From a checkpoint of a small masked image model.
Model: 7.59M parameters, encoder arch vit, encoder activation geglu, encoder layers 6, encoder width 256.
Training: 15400 steps, batches of 256.
Data: trained on photos with spoken descriptions (Open Images, Localized Narratives), 19.4 epochs.
Rows from block 4 of the encoder, named by matrix and row number. Rows with one number belong to one attention dimension. Each number is 128 + 24 x the weight over the matrix's rms, rounded and kept within 0 to 255. All counts start at 0. Numbers have three digits each.
# q: attention query (encoder.blocks.4.attn.q.weight, 256x256), inputs 128-255
# k: attention key (encoder.blocks.4.attn.k.weight, 256x256), inputs 128-255
q.167:167122152126111123130116137119122129122134126128093131140144110134149141111166114131091107120104160140114139152137128151112100102116109148091134097130105121155115137142111105105070079125133124124088111134101125120133142145140144133135132093125121111135145146118133123164149151080119138122092117140124148125128144118112153088122110152135135141171072138133116118142131136113127148147139
k.167:108143137083128135128126130130074178160114133125134119110160121100106113130130120163150139161082133183114117166122138167066121114120152131110095153101119129135119152147146158107157124138127160125097121133131177126165130125126113084121156129126133105145118125121140101133144107118125123123122107098149129117136137136112129119120102133118136116123141125154105117164119108112100148129108
q.168:090124113132146128133143110121150114113118130128163129113109145135118116148090141122173145148137098125128129094111130119150138152144145116156150145122152130087145123122152147151167167134109148132171137123140132138114118110121108133122133163130142144125100115137118142104126110161143127132165151107137102136139130134143111163136147118125136111087166122128123151124116123159117129115114
k.168:136103132173124125121129134124186082085145125125121152142113138151141140123129141107122118102164127069127142096138109104187123132138115133145164105142134124127141097115096102158106138119129106149156136118124084133087119133134130165130111125112115144125114122137108149129113149122129144137132148162107132139125114119126136134135155130125122143123111132104137145101130142167163107125165
q.169:093112106149143129144114101128178110115115146131168132135101136142112118122105125151202128172120112142103116113117148140125103138122130141140153116137138137093136146119160135139166146142114162146165129107136139145113118112143140117146120157128135130096100111139134149131160114126158132118160142120137096120141155156143112151157155096143128115099139126111107177132116121172119154123092
k.169:114097155154109131116136131125182096082128110122123166131122121165128134125136137118139121136117138084121141103137111125164112116145120174118164114131147113126149098140073095158108153122120135168165146092129081133093114139144129157123121125079126152136083123151100142137134156111125158144126136153098135125132126109124156133135146161095125122127096122117132167099124131190166120132156
q.170:166132146141130115114125125130109127142127113124112122145138111115145142100167128140089116114101156138129135151141134137107119103127099139090129120140105131152112137137128125115091077128148110120090124120127107122141142153130132132133127100137117107131141144118142094148123141107117129128115125144108128117111132120127153106132112146117125139156089133134129102143129131111138137139128
k.170:120142128100122122134108127138077171154112134133138118117155121117117118132130119144152137155090130172124112152106140142068125122124150129124101149110128129125118162138162144104154114144135148125108121128142169122155133124121133086130138126140143123130127130129134110128145118131140124116131107103124132112123134143120123125126114110127120105133129127132112124152120112114103155133095
q.171:079128102134144126136139111129159110118113134127175132119096153130114121144092151133179145149133087114124133094118130123151138149145142122156153137126142129096150122124157157157189166136114144130178135118151123133124122114124111128139136169135142142120102104139123127093125103155151116133175155118140084124128117132143096168141148108131136112082160123122119154115125123152118123107106
k.171:144099131173120125120128136126188086077132121130123153150106141157134130118127142096122121101167127065124147089132109104197123132139121138150180090142142123127138099116098100154104130129127113143166132113125080129082124135134135167131108115121125156127106125138105150128115152120132154131126146153102145138125114114122138140140158127118117141132099131100132150102126137172160107129165
q.172:110108122132133120136113124085169101088123151137175144142126132154118143127120130157179107179084119137112149097127142134135109131139125142115165116100143133101144138143159144141157131137119176144157130115114131141112120125130122118143137143120139121123087116131128147141157130112154141102168147119125099135138151142120129145152131121137155116110099146122080191138108134192097166126117
k.172:120086167149114142110130144120144140084141119140124154141164136140129105127146168139159120136115135089126139111132104119166119127128136132135176120097128109126145096135098111133116140125119145179134141103124127135083127138130113144126118116088107132167066118143106130142128150084136154138126131133106148130144130116105156112130144161084141116129091121131118139122123126203168119142160
q.173:127118110092100132125129154112132141114149138143130136121125135128100128151118122134136115124138127121132127114151101121139136129132150109162108129091137112126128105135112141136164176126132150137152128156117145122125134104123129117127114142123127135137116116134124161112136120127135139109136121126138130165134108122117114134134134134147144152106128160134119150110137108151118115114150
k.173:151110125133125150125145133107145124107135132152114124145118148136151118128125142136104110115153130093137148113144122111180140147115120099136169107138130128135123107133123130128103115119120125144141125147096116133098128133130119154134127120127117132142134132128138136130130129085120128125109135135147144143146140114131137123134126146123151136143117145147139123126136144139144101129159
q.174:129148130164136121100123126172084138193119116122124106152134127105147133093154142154090141098140121103134109151158125124098139123108098118117098149178115144159117129101120120123126112132170060132093146112170095144145135141133132127142099111131095138116152138131143073113104136141112114147128120179093128088088117142144130113111134103095098129141148107118176101101144139087171103137121
k.174:133170100127135088146091113154103116152104131130144107137102108132127118120112081099098130113095133150151101123098152108088148128136129155122096116162149144125121166104141127113134113148136102076139125122164107107147143134118167101135106140158170142078148154128135117112138137193137118117128122116097134102096124127152104159131136099152083109135119119110149139105130113074086164126094
q.175:119138087080118130131151157177078159165156123133112113137125154096133101179133173119074155068171100082160132125146064104157176142132152100176094147120109096166123086106106141132156167109150064111127131165133125103158157115114107139124122152152128130167137114121120091080073114164122089154130110134141116132094057084128100129108128141123118140114162114158174071102181113068164059100145
k.175:171151074130136120152126121122134124137115144154128099158095167119136130119094103114081131080192104112146136117131139106145165165111140078158142083167139150138093150094169132116120077148125105085123111167111120113130127120127136130157123106211152144094202135104154129116125112139129099101110142115157152136118114141134083153141126066175120151147145150113139107136131145055087108126135
q.176:077133104135159128136151098147156111127110127125183121114090154119108117146087154131178154146127084123128128100111140124143142144147136122159155145141131128094147128119173165159194165137117141121177136105164120133135122115122105127145127171152148143112110101136130111093115093174163102133188161109138068114119126134154094179152150103135133113074172110124123145117122121134120125106091
k.176:142099131179116117120113136129202073075122120132121165153101135176138149115131136088128124104169121063125146089128110101196115130142116150145179086149146128123141105114104096163103129129135112154174135105127073127077115137133144163135105108124132169115116124145101157134120152116139151124136142154086142134121113122122134143150162114121110142138094133087128159098123139179164114133157
q.190:128152155159160141125153100163086134171116107122122105118144121105150114115131133114105155118139128143137106154101156127112139144123102113128114149185126143106125146110146126117092118119114097116104141115162129132143115140115121142102128128145123126115151175129134106143102121166106098140116125106109133095122159136151147111118131134107114111152170071134155099137123136093154126144112
k.190:118165118141125098140108115139129098151129126103135140110125103129123170124134087113137131140113117162132105144111153130077116104130117154118057162151133143118128147123135116145145138125162108131126142124153113136169113129127153105121116136132147131083167129131133146115125118165128116124156128142106100105097122156157109139123129093147104129121157122091137142107130122097113156121106
q.191:099123119135143137134157098127150127124119119122152125089092134117112104151088128118176147145152117150131108114106134124143140149149135103169137148139147125076128122129150155147164172128099155134171135121156143125126117104120131130114127173145143135116115128144131141103121092160139118137148138091147098140151141126162108152146155133130125122088178118134132139140111100146119124116097
k.191:138111127165104125123133128115210068096143117126112161125099128163139171129133123110130113125169118083117138097133121115172107123133109143137144117156136131113144095139101096167113155111142116163166135116112076140100101133142143169127114129117124153108145123143118168128112138119117143134140146179115121143127117121148142137134148121136118151130121132098135159108136147167169104122150
q.192:143130107108155081126144132107122144123081151120120125161127087156126150131093154168139107091085129120115128155144209141158106117157123150094132124139130138111168132113077107132092115059147202146133112156080153154157102102148107166151203114118127116164118074122095142138143147112115139085141171163135076141082159177092145106144069096144125127154147152131123146173114159143095112124143
k.192:119106119107109063136128137131161132140093102145126130156112071217117145132104048165155115188125109156118123106099174125165104128143160135102122134107128154122166088114123109147122154069143145213155151044114102140112098192119145110154148076112135189160179059116100083139134150134090129132131134125131119109092153147121143157132085096102111057175130089092141176140116169099137101077132
q.193:103140122099107125152128114126177103095152128129167154125110176109155117131094125108130108118144104092148157091087118100152149137145133147128168129135108137102098123113114132146121111145087159108140102138127091123145119140133127171161127132171157154154128154144121142098107117142107105142120165120135141118144117083147094158103173119133096116108125130151098124107147144107099100125128
k.193:142138122116110152109103123147126139115158151121109108134156122132116059115109139141110120158128140099141147154112106114110139130094124177128134121150140106094096122149078129144117123161100144157137119135173142112116148109085149095114077120093144134134126090105108158126155121089188105102090104097098115099131100109113103152148165095180116116114108109153166108119137129126096160099168
q.194:067125148128116161106122129124103121097098106147127125119140117119165129162129124118143127122107143084109136139116131158106140135095141114137104145180195128120135134168093087144124147148151106134133087142113145116121104120100135108127108151178134184094183166116118151108103129147139134138107136187121187113119145130123151148096136077126119147101127152120113167130140128156151150147113
k.194:155107150145094159124138167139113129115176150156127156132139137105152109135126138093125136112111121117087114158152101193122107135087128103155121119173149112121111139108107110105148112109103101128134102141139147121106137093154116121127104135144129141104146128157141148101149134119126153148087149161154167108104112131126098136111159069151122157130118178100148135109132141143111105137117
q.195:159115112123144103107136162105069150145090120123102112125138072181106162132146124148131138123093150175097113138165159175111098117138125124114111131112160112133153164147141121106102116096174108124102151116101169135115147106118123093105142110101135126116140101105110133155159130116153158091147094117135108158097125190095151088164067166128172125159134135124155144160092133132129157125131
k.195:118127126141138096138154153113116137151096109144149139126115117164125203129140090100154122126128099178105104086130180154147099147180155091123123145095120149154175149112180112095139123083154133135129140087106123136139117152165122158157162108130131151138148139144148093128112128151087151133150139123162130147111147173143145127115088150089146105155143119088117161122109148109129096153083
q.196:213124095147163078137211119136131120165135146114076118132133148139117130118150141121117197147111102189089157155155145183161102095147112123140128072079065094091121125086182167107097093093081136147102172101107109136136149082183047152102182080070142059164083095140137093141196114087104112128164164070149057128121137159084111105175116154120180100155181089120138092146136151084098114117186
k.196:076144125088175071113131100126158181186087094117124104100153101162060105126154123158165146156156108154095156112121147151142110141196166139131117145000094151158180098092146097142079206122149134139071160062126148148142136173108084160176138133074096114172085091123118072188099133158122117147177120056116052149148149137097152112133084255067158055082158034131141166118113135094173130144148
q.197:107111159143109161154050113143165129147178121112183138120140158121105130091134103135117088143151102116179085095115091042091141150111125119098136158087117154176115122119139143139161141179143109105099158128166119135112148175116187094152075151125085122114120128122135122133124149155113119169099099140096148115146082098162108115095137152136092123123063124110142138100118113126144130116084
k.197:143134100179143155151116104120113083097153174102163130115114179073182166139132163129115107107112140090194116117131120047099179102133063104095157136188106111112097159168147162134150077183133127099125133208126098130157134092135162144084155157175131085107123190120130177089126129112127111112138129184111133126135095139158101110107140111169110169118112163159082089129135112154113156127104
q.198:148125133124146123129099132124126151162159137094162129125128119153113148094127120137128107122124107147135098109151142098117108128152134117116144147081109142152120128101142123089121111121159141111097147124125141135106140128131157117137132120097104121141084098129124138139139150151139164123135109127129100141130094154139133120138100146129127123144113155117141132128092124140112138120110
k.198:129136098146149089129127109113134119132101127116152131123092112146154174132126094143140109130118129137167127097129162073131148105179114103101152148138101146120110128136163145142126113124157137154139156109114086135146115151125164153101157116148140149146143141117126124116119133140106122110157131138127107127116129158158122132132103139124116125136138138136102133121107125105127148119116
q.199:111138145114099121124076135158122149127105136140123140157095080115114147126092145170105120119117118082155087177147147090100138145111114133087118134196143142137119115118081117146134151094182128121140112170127145119125079137097163091150136151160108156129162114109124115159110146136131131080118087168093158105086144129113149112120084071129085192177097174105125130130132095169152128134122
k.199:134094130127117141138134156124131096101125145137140167140115133137169166162096114118130148124113146115134132115127151124154127100107088113090104131203125131133104101128084124134143107102139163157148115158088093139128068161147135118099174119163138145127164129140112174118127139138084136118096129201130175101109141120151149152115101052155105153176136224147099122111149130148124108098127
q.200:098115136153155149102131130126073132134136113135108112097130132085206107160141148098152174141107147108123152136142131147116145136103163091171120122162148103104102125125130065076113098163131077121099104136110164110112142083098131117082110135148125155120122184133140145105111138139142150153107096132139168106142129149123153148077151103095142146084158151110116118137141123161155165194121
k.200:140114160133126144090149148115093161126153115163094162101119102083128105142123132096125158097108162144106120175181117166092123119118138067173115137168123112149071137084143117119149129108112087129134120145163169119128146079124097127121105135151120141132128133157148124124139118142141155147096136130141152127115116128113099117121147148122128175084150194101153122107112121132128128171143
q.201:142100109109109104153109162121101149157166142134115143118151125147118130132128145120116162158125118154149124121116089109092139132128091123113122140120133103151095149109174152102137077123118095090117186143162146119122158114082131063139107100106150132132115115132110115167174134153138145110134073104113142129128097102112122092130101160109136097177097138151165092088136124128121138104134
k.201:119133103150154134135123137114115127137111153130144147093132135112132188148131180104139144145133119136153137110136179100105143127172087114073107161128099115132128164138149148131157115135149180126125165179138127140182106103115118136111156132127139107153126133114122162139124096131108107100122108117121127131126109155128135118127079138160144124121140166164090128099133120150119132144108
q.202:137158139132141131125115112117153124130106127096155120139115107161107163099129099165134072106117108118108092136141185135147095113140145128101138133097121161128177124140106124149111160109171169152105117120083130153129104149170143162133157135115087117131139090099123143118123138123121124117139166159143084146102128181132131122150104112153119141133129125095120185169092136117119118119119
k.202:130127117129120075151127108130148116131115119115151114166107115175156137122133047172141081133109113117126112099095126123162116123136161112127170117125127160114152099139137120141109127113137104167127126065080089130104116185156173139124155106141130156135160118132128100102128169128099135138164154160135107119110150145149121131116126118095103103165111082090137154159099143098133125090124
q.203:179126109134135106138149133142142129150169140123114133119115157114107104106131143093117159141163128177145142108137094111142133125156117136152149106096064112128091118090180164096139101133085123119138162104169100120124162127138112144114131104086144093149070131158147106140140116112130125129141107049139104134160115105150102135156156183121144106136141099153140064101133123108119115128142
k.203:108157116108168117112120091121124142139088099105112101108126120117088123114132162139111143127152147140164154121128138082115154128155128169118126130087124133131117134144141150140109148165140154098122142143137133129155139129091121128128124138113126099139080139109127126171108100133159111106152090066103103162170135110122161110158113203118149126097147107180115097139131093122141165145147
q.204:160146119105139130134142112116164142138151152125156124137129151116098108107112120120139077110157138147143130098118127098170117132166150166137156138085087156133140117121135139130152128112111188130146111122140110141147128171164131176134139130107118089156081101147153131115111113113133124117137154096157081151150122112175115158134140167156127116113141105167119107149115129104088099113112
k.204:129166106097125112143111091120155107116117100104103097156094102151128112109119097172104109142149137129175132126081119055134151121122143186129136116097135147110140110159138157148122133153131121116175130100131116126129140162094154111130106113113137133135130140091114104133111114122149110109152118091112124145147138103142145130152144145112094121137124056132118105171141106101140133102152