Weights of a small masked image model.
Model: 7.59M parameters, 32-pixel images, encoder norm rmsnorm, encoder width 256, decoder width 192, decoder layers 2.
Data: trained on photos with spoken descriptions (Open Images, Localized Narratives), 203450 training examples, 19.4 epochs.
Rows from block 4 of the encoder, named by matrix and row number. Rows with one number belong to one attention dimension. Each number is 200 + 20 x the weight over the matrix's rms, rounded and kept within 0 to 999. All counts start at 0.
# q: attention query (encoder.blocks.4.attn.q.weight, 256x256), inputs 128-255
# k: attention key (encoder.blocks.4.attn.k.weight, 256x256), inputs 128-255
q.177,199,185,211,187,210,200,201,192,219,144,201,186,156,209,214,209,217,220,204,238,210,229,204,225,210,197,210,190,212,197,227,173,188,196,199,232,169,193,206,189,231,199,207,214,214,194,190,217,194,139,223,193,183,226,195,207,210,204,210,196,199,187,189,233,198,201,203,214,159,207,212,165,181,209,186,162,194,185,225,204,171,215,193,228,159,202,198,178,231,210,215,214,205,200,221,183,217,215,183,195,214,228,212,203,206,161,227,208,192,175,208,193,241,188,203,186,222,196,159,240,209,182,222,255,170,217,200,231
q.178,174,209,204,209,257,216,222,202,184,177,187,186,178,210,203,201,229,197,208,223,209,205,223,206,218,200,223,187,215,218,231,182,197,196,203,217,187,169,223,195,223,209,224,204,216,188,198,216,200,175,208,207,170,220,217,208,243,200,188,175,190,195,177,209,180,187,193,216,157,227,218,189,182,202,175,162,220,162,223,216,212,204,175,217,170,232,175,185,229,220,204,220,246,206,202,191,207,204,170,196,207,211,222,211,209,187,246,200,188,183,202,177,232,169,196,222,171,208,164,223,242,181,216,241,198,227,214,192
q.179,196,204,199,242,214,213,224,184,160,249,237,196,214,171,207,205,205,193,215,156,184,188,182,188,172,197,190,226,231,202,223,187,221,249,157,162,234,184,250,243,146,141,189,180,168,222,203,209,176,282,185,217,176,189,258,189,241,197,180,195,197,209,183,213,193,217,181,154,220,225,223,219,192,197,215,232,201,218,183,198,233,197,193,137,229,216,193,221,193,261,224,179,193,222,183,177,204,196,180,203,182,150,197,262,236,229,195,185,229,227,173,234,193,191,209,205,151,185,174,215,220,186,195,186,223,239,221,126
q.180,231,210,213,201,177,192,147,219,203,189,169,213,225,201,167,200,210,179,184,206,167,165,177,197,172,215,182,228,192,166,180,189,245,193,238,179,202,233,183,174,169,242,189,216,181,178,193,175,248,186,205,215,210,177,180,239,175,217,203,230,203,221,237,194,225,195,229,192,247,173,189,223,219,195,189,215,189,203,149,188,206,178,195,202,209,188,208,229,179,164,171,193,187,190,219,209,200,197,238,174,199,224,192,181,183,237,192,202,219,208,223,181,176,228,181,187,232,218,248,171,187,196,160,194,200,183,189,216
q.181,185,185,163,170,189,183,240,181,215,199,229,184,175,210,232,213,179,220,225,190,231,232,231,206,238,193,226,198,185,212,197,209,157,166,172,240,188,200,173,220,251,175,207,188,222,234,199,231,160,187,188,184,233,213,188,183,190,182,203,192,185,186,194,187,187,206,178,228,139,195,189,188,206,201,222,192,212,218,232,195,192,215,210,228,188,176,201,175,203,195,235,224,186,206,191,198,201,198,218,228,191,195,188,173,183,170,189,204,182,191,191,207,214,190,215,180,206,197,179,209,193,237,228,195,207,191,190,209
q.182,238,200,218,191,178,202,197,185,222,195,175,215,207,214,201,203,157,200,209,226,179,200,213,204,189,233,181,199,156,185,180,200,233,209,202,198,227,213,190,206,183,189,184,184,194,205,173,177,188,194,188,197,231,179,200,206,168,171,171,148,172,191,213,187,200,159,191,217,176,205,193,203,206,210,206,217,200,194,197,167,191,187,187,212,221,220,188,202,206,227,207,225,168,178,213,196,155,172,212,192,241,207,203,203,192,183,223,161,182,183,220,199,193,214,242,167,209,206,205,181,208,209,202,181,208,201,216,224
q.183,190,194,198,216,204,197,212,173,189,185,228,175,182,196,219,212,245,207,231,201,193,219,188,214,178,205,199,240,239,187,248,149,201,218,181,210,188,202,226,213,177,171,201,196,184,222,175,225,186,195,201,213,182,207,228,203,230,207,197,217,194,212,196,231,209,210,196,176,203,203,219,195,188,211,200,196,184,222,193,203,197,206,185,178,178,199,196,210,207,237,229,204,188,220,205,165,228,211,187,181,181,184,198,238,229,194,208,202,222,203,182,213,220,192,198,176,200,192,163,257,205,183,207,242,184,244,206,182
q.184,216,222,204,198,196,218,192,209,197,251,165,237,241,192,171,194,160,178,188,196,185,180,178,164,193,202,174,164,161,226,157,243,231,226,220,162,233,199,194,194,161,213,200,198,201,190,222,152,215,236,200,204,209,165,208,180,174,183,184,181,224,201,202,173,186,185,194,193,231,212,189,217,207,200,186,215,192,177,172,182,221,192,202,185,247,217,190,207,191,218,170,179,222,180,186,207,162,168,170,199,234,187,204,202,192,214,200,186,195,206,205,211,175,218,215,240,167,211,245,154,197,200,179,134,221,177,206,193
q.185,241,197,226,231,202,187,147,214,218,136,167,208,183,205,176,197,205,205,163,226,184,178,190,219,197,206,202,178,204,174,207,197,224,205,232,205,181,215,210,168,212,236,196,232,198,154,202,189,225,168,225,202,169,209,186,233,217,213,210,213,195,195,195,209,209,204,236,199,209,195,205,179,193,205,168,179,199,149,195,199,183,204,180,223,186,218,209,209,198,190,175,198,211,183,238,196,214,209,195,191,225,239,210,203,195,205,240,203,198,181,229,163,209,208,200,197,208,202,203,182,221,158,194,248,196,188,209,219
q.186,173,210,177,189,173,240,239,168,203,277,219,201,209,191,219,198,193,194,241,171,197,205,186,180,178,207,178,231,203,207,204,199,201,201,178,175,216,200,188,220,165,169,194,148,194,218,219,184,174,254,170,191,226,181,231,166,192,192,191,215,210,212,206,189,204,202,162,175,217,216,197,226,202,189,225,231,185,247,168,201,210,197,226,163,236,191,179,199,203,224,221,181,181,233,175,189,189,175,203,204,194,150,176,210,214,196,153,188,202,235,169,245,186,200,200,196,173,183,201,228,166,220,197,141,213,211,205,181
q.187,247,199,229,192,183,206,189,196,225,186,169,223,201,213,187,197,150,199,191,229,174,201,210,202,190,229,166,176,153,192,177,210,251,224,209,191,223,205,196,199,185,198,187,196,195,195,184,171,196,194,202,198,213,172,203,205,165,174,173,135,175,194,202,199,201,159,192,219,175,214,190,194,200,209,197,215,202,169,194,166,189,190,191,210,222,238,194,200,221,230,204,217,178,170,224,195,144,171,193,197,255,219,220,211,191,186,232,158,185,182,233,196,197,219,242,185,211,209,211,178,220,193,195,185,199,201,222,225
q.188,216,204,226,211,211,203,198,223,183,205,185,208,205,195,178,184,167,193,174,203,193,192,227,189,207,202,197,159,175,210,179,218,215,214,200,201,218,175,207,206,210,198,199,205,196,201,189,206,191,217,194,194,193,194,196,202,190,189,188,141,174,195,175,192,187,179,194,207,195,199,186,200,204,207,201,204,224,172,223,193,207,205,193,207,215,228,201,195,196,208,193,199,198,183,197,223,162,202,184,209,212,199,216,212,181,207,219,181,188,191,232,195,190,201,219,205,187,208,214,163,219,197,198,180,203,199,212,200
q.189,240,199,229,199,192,203,195,198,203,193,185,212,201,206,189,195,163,198,194,220,178,201,217,202,187,228,176,185,164,188,187,193,243,224,200,196,228,200,202,209,185,188,180,192,185,207,181,190,186,200,191,199,207,178,207,211,178,176,174,137,165,196,199,200,201,161,190,209,185,203,191,199,204,212,204,218,204,185,200,170,196,195,190,201,216,230,195,206,212,234,211,213,173,180,213,199,155,184,198,195,230,205,213,215,192,196,228,162,194,187,228,197,196,213,238,174,208,208,204,180,220,194,194,183,200,212,221,211
k.177,201,174,225,213,217,206,181,207,222,200,174,227,178,223,210,209,201,203,219,246,219,173,202,166,199,208,250,215,215,201,179,208,204,169,213,219,200,221,176,170,238,213,207,197,203,156,218,224,208,160,179,181,210,202,169,177,194,206,195,194,200,179,198,193,218,176,211,215,195,230,214,177,208,204,188,158,211,200,203,188,186,152,173,254,161,188,195,189,187,210,180,205,167,211,203,202,202,207,193,199,204,209,203,203,199,165,200,169,190,209,229,180,230,208,186,196,206,216,186,176,201,202,205,233,217,181,207,238
k.178,193,181,228,206,209,197,188,197,214,194,185,203,197,235,196,200,202,215,202,263,206,193,200,197,196,219,223,218,213,208,172,190,202,185,208,216,208,220,180,181,208,203,185,198,209,182,222,201,232,167,180,187,221,195,173,177,193,183,213,208,220,175,236,178,238,172,216,207,227,219,218,196,199,211,194,167,191,208,198,188,200,165,193,227,169,178,208,195,197,197,190,207,173,220,192,205,220,207,214,176,162,194,185,194,225,180,180,166,191,208,220,173,223,224,175,228,228,186,205,194,191,195,198,219,203,197,205,254
k.179,161,199,233,193,172,201,190,199,191,199,232,175,203,169,164,167,212,238,163,192,150,236,187,229,203,212,172,201,241,213,257,146,203,222,181,197,218,197,221,238,177,164,163,212,199,298,154,172,217,207,228,196,189,218,202,236,152,170,232,205,236,201,211,227,244,218,218,146,207,168,203,212,165,213,218,220,173,184,208,208,153,235,229,183,186,185,232,180,210,205,240,200,195,196,213,213,198,185,209,175,185,169,189,212,200,205,232,218,213,192,214,163,192,185,202,205,190,185,207,248,180,182,189,233,202,232,206,190
k.180,232,204,158,210,173,196,216,173,197,193,185,210,223,228,227,241,187,180,205,204,218,229,252,216,215,208,187,186,184,159,211,198,197,192,208,179,175,159,197,178,183,197,237,168,200,155,224,196,194,222,187,217,178,194,215,223,249,194,168,203,181,220,208,185,210,206,186,212,207,213,191,178,223,190,194,251,208,209,157,211,216,208,210,177,252,240,203,236,232,181,198,223,192,198,192,202,197,191,215,183,198,198,213,207,202,257,203,197,182,210,161,241,172,165,233,156,217,189,216,193,211,223,198,206,213,213,198,159
k.181,191,191,209,182,226,212,200,223,204,204,185,213,187,174,193,192,202,196,216,191,216,159,158,152,179,176,210,211,183,234,168,216,207,193,194,217,210,229,195,217,211,223,191,222,220,203,198,232,172,175,212,193,234,186,206,176,194,224,196,199,182,217,182,220,148,194,192,205,193,208,183,207,217,193,198,154,194,205,235,178,219,195,195,224,149,181,169,175,153,213,200,179,207,201,206,198,179,200,167,239,233,215,205,178,195,132,184,207,218,192,217,174,212,222,175,212,189,219,175,184,223,177,196,164,178,174,206,231
k.182,189,225,196,159,209,206,208,210,195,200,147,241,241,197,205,198,205,171,181,219,194,166,191,190,207,200,189,229,201,204,221,168,203,257,201,186,234,197,215,224,147,207,197,188,209,187,184,158,231,189,188,203,205,189,221,211,224,227,172,223,196,203,197,215,184,166,192,216,200,243,200,242,206,190,197,190,166,199,217,214,209,202,173,207,217,206,188,222,178,198,210,177,206,193,179,200,191,188,178,229,189,193,205,212,208,205,194,189,185,173,204,209,213,191,197,228,199,229,197,179,225,201,191,157,169,216,201,174
k.183,180,175,242,212,192,202,184,196,208,199,205,216,173,199,189,204,205,219,201,233,195,213,202,181,203,217,226,207,239,199,223,158,208,182,200,206,196,196,193,198,216,190,189,201,204,226,189,222,199,175,204,180,194,221,183,214,163,178,202,190,214,206,196,218,251,199,222,165,207,197,207,171,190,215,204,193,194,196,188,191,145,193,203,232,143,194,220,179,195,209,216,224,161,211,218,207,201,197,199,168,211,180,205,216,196,188,233,189,204,208,234,148,215,171,213,172,190,201,197,215,182,191,192,265,228,213,217,209
k.184,199,241,177,189,217,200,212,200,179,203,210,176,241,187,206,178,201,180,168,162,194,202,213,246,209,197,165,201,188,199,211,202,183,244,196,186,222,198,239,221,168,191,196,191,170,204,180,146,221,243,197,221,191,194,218,206,209,200,208,205,201,201,214,191,188,190,198,215,191,184,205,239,178,193,209,227,190,196,211,217,220,218,195,155,276,208,203,226,215,185,202,179,225,184,163,193,208,201,208,215,157,184,190,216,216,245,192,223,201,175,167,245,202,205,207,243,204,201,217,191,190,208,212,145,181,218,183,152
k.185,222,187,187,205,186,202,184,181,220,199,162,222,232,248,219,221,200,195,204,227,211,205,234,192,220,210,227,192,217,173,197,224,199,192,214,198,180,186,177,161,201,198,227,189,198,131,239,186,237,186,166,203,186,192,178,195,248,214,189,234,198,182,219,171,222,185,189,228,230,234,214,196,225,203,177,206,196,204,176,209,203,173,189,215,229,199,201,232,217,184,162,208,200,222,185,198,218,198,209,191,170,208,205,202,193,231,199,186,176,222,182,234,200,197,188,194,221,198,204,169,201,217,206,215,211,187,183,189
k.186,193,206,199,190,198,189,206,217,175,201,239,190,192,153,183,204,190,193,184,178,203,214,179,196,199,202,187,190,180,220,218,154,204,215,192,203,213,198,227,235,202,200,175,190,191,281,163,204,155,228,227,186,198,208,219,212,154,180,210,179,204,226,171,223,206,213,211,160,180,161,191,191,178,204,225,207,186,184,207,194,181,240,210,174,179,201,225,199,185,202,250,202,183,183,196,202,190,199,192,205,214,171,208,216,190,201,228,232,226,183,209,178,216,182,234,197,186,218,210,205,190,195,196,206,195,223,211,190
k.187,190,230,193,161,210,207,207,209,194,198,155,233,248,206,205,194,200,175,168,215,196,168,199,203,214,203,192,234,205,199,222,174,198,260,200,186,239,203,221,226,144,201,190,185,198,178,185,145,245,192,180,203,199,191,216,213,224,224,181,223,210,194,203,208,187,161,198,221,195,240,208,247,198,191,198,190,172,196,222,221,207,192,167,201,237,202,187,226,186,191,201,171,207,186,173,203,204,191,189,238,170,196,207,214,212,215,192,184,179,169,202,220,218,197,193,238,202,230,201,175,220,210,199,155,180,209,192,169
k.188,193,215,193,184,195,192,206,202,197,206,193,200,222,201,205,178,201,209,178,204,190,184,184,223,204,199,177,208,212,207,210,207,191,235,180,190,226,202,211,227,152,181,182,210,203,203,193,158,229,199,193,210,203,191,213,203,214,213,208,223,207,193,216,205,196,192,194,213,201,213,209,239,189,188,205,198,186,192,226,205,214,203,189,187,223,189,194,205,202,200,195,176,215,191,194,196,214,195,207,215,181,201,193,191,218,199,180,200,193,190,183,220,191,218,186,231,198,195,184,198,216,200,199,173,183,202,190,188
k.189,184,221,202,165,200,200,204,202,197,201,162,229,233,201,204,192,199,192,172,221,190,178,192,210,210,206,186,229,217,202,229,172,199,251,190,186,233,196,214,229,138,190,185,193,204,198,185,155,237,190,184,204,199,195,217,218,219,222,188,225,207,197,207,217,201,176,200,210,196,238,206,239,194,188,200,194,172,195,223,212,196,199,177,204,218,198,194,212,191,200,206,180,199,193,189,198,208,189,190,220,182,193,204,212,215,204,194,187,186,177,202,210,209,190,196,223,198,220,189,189,220,202,194,176,182,215,197,175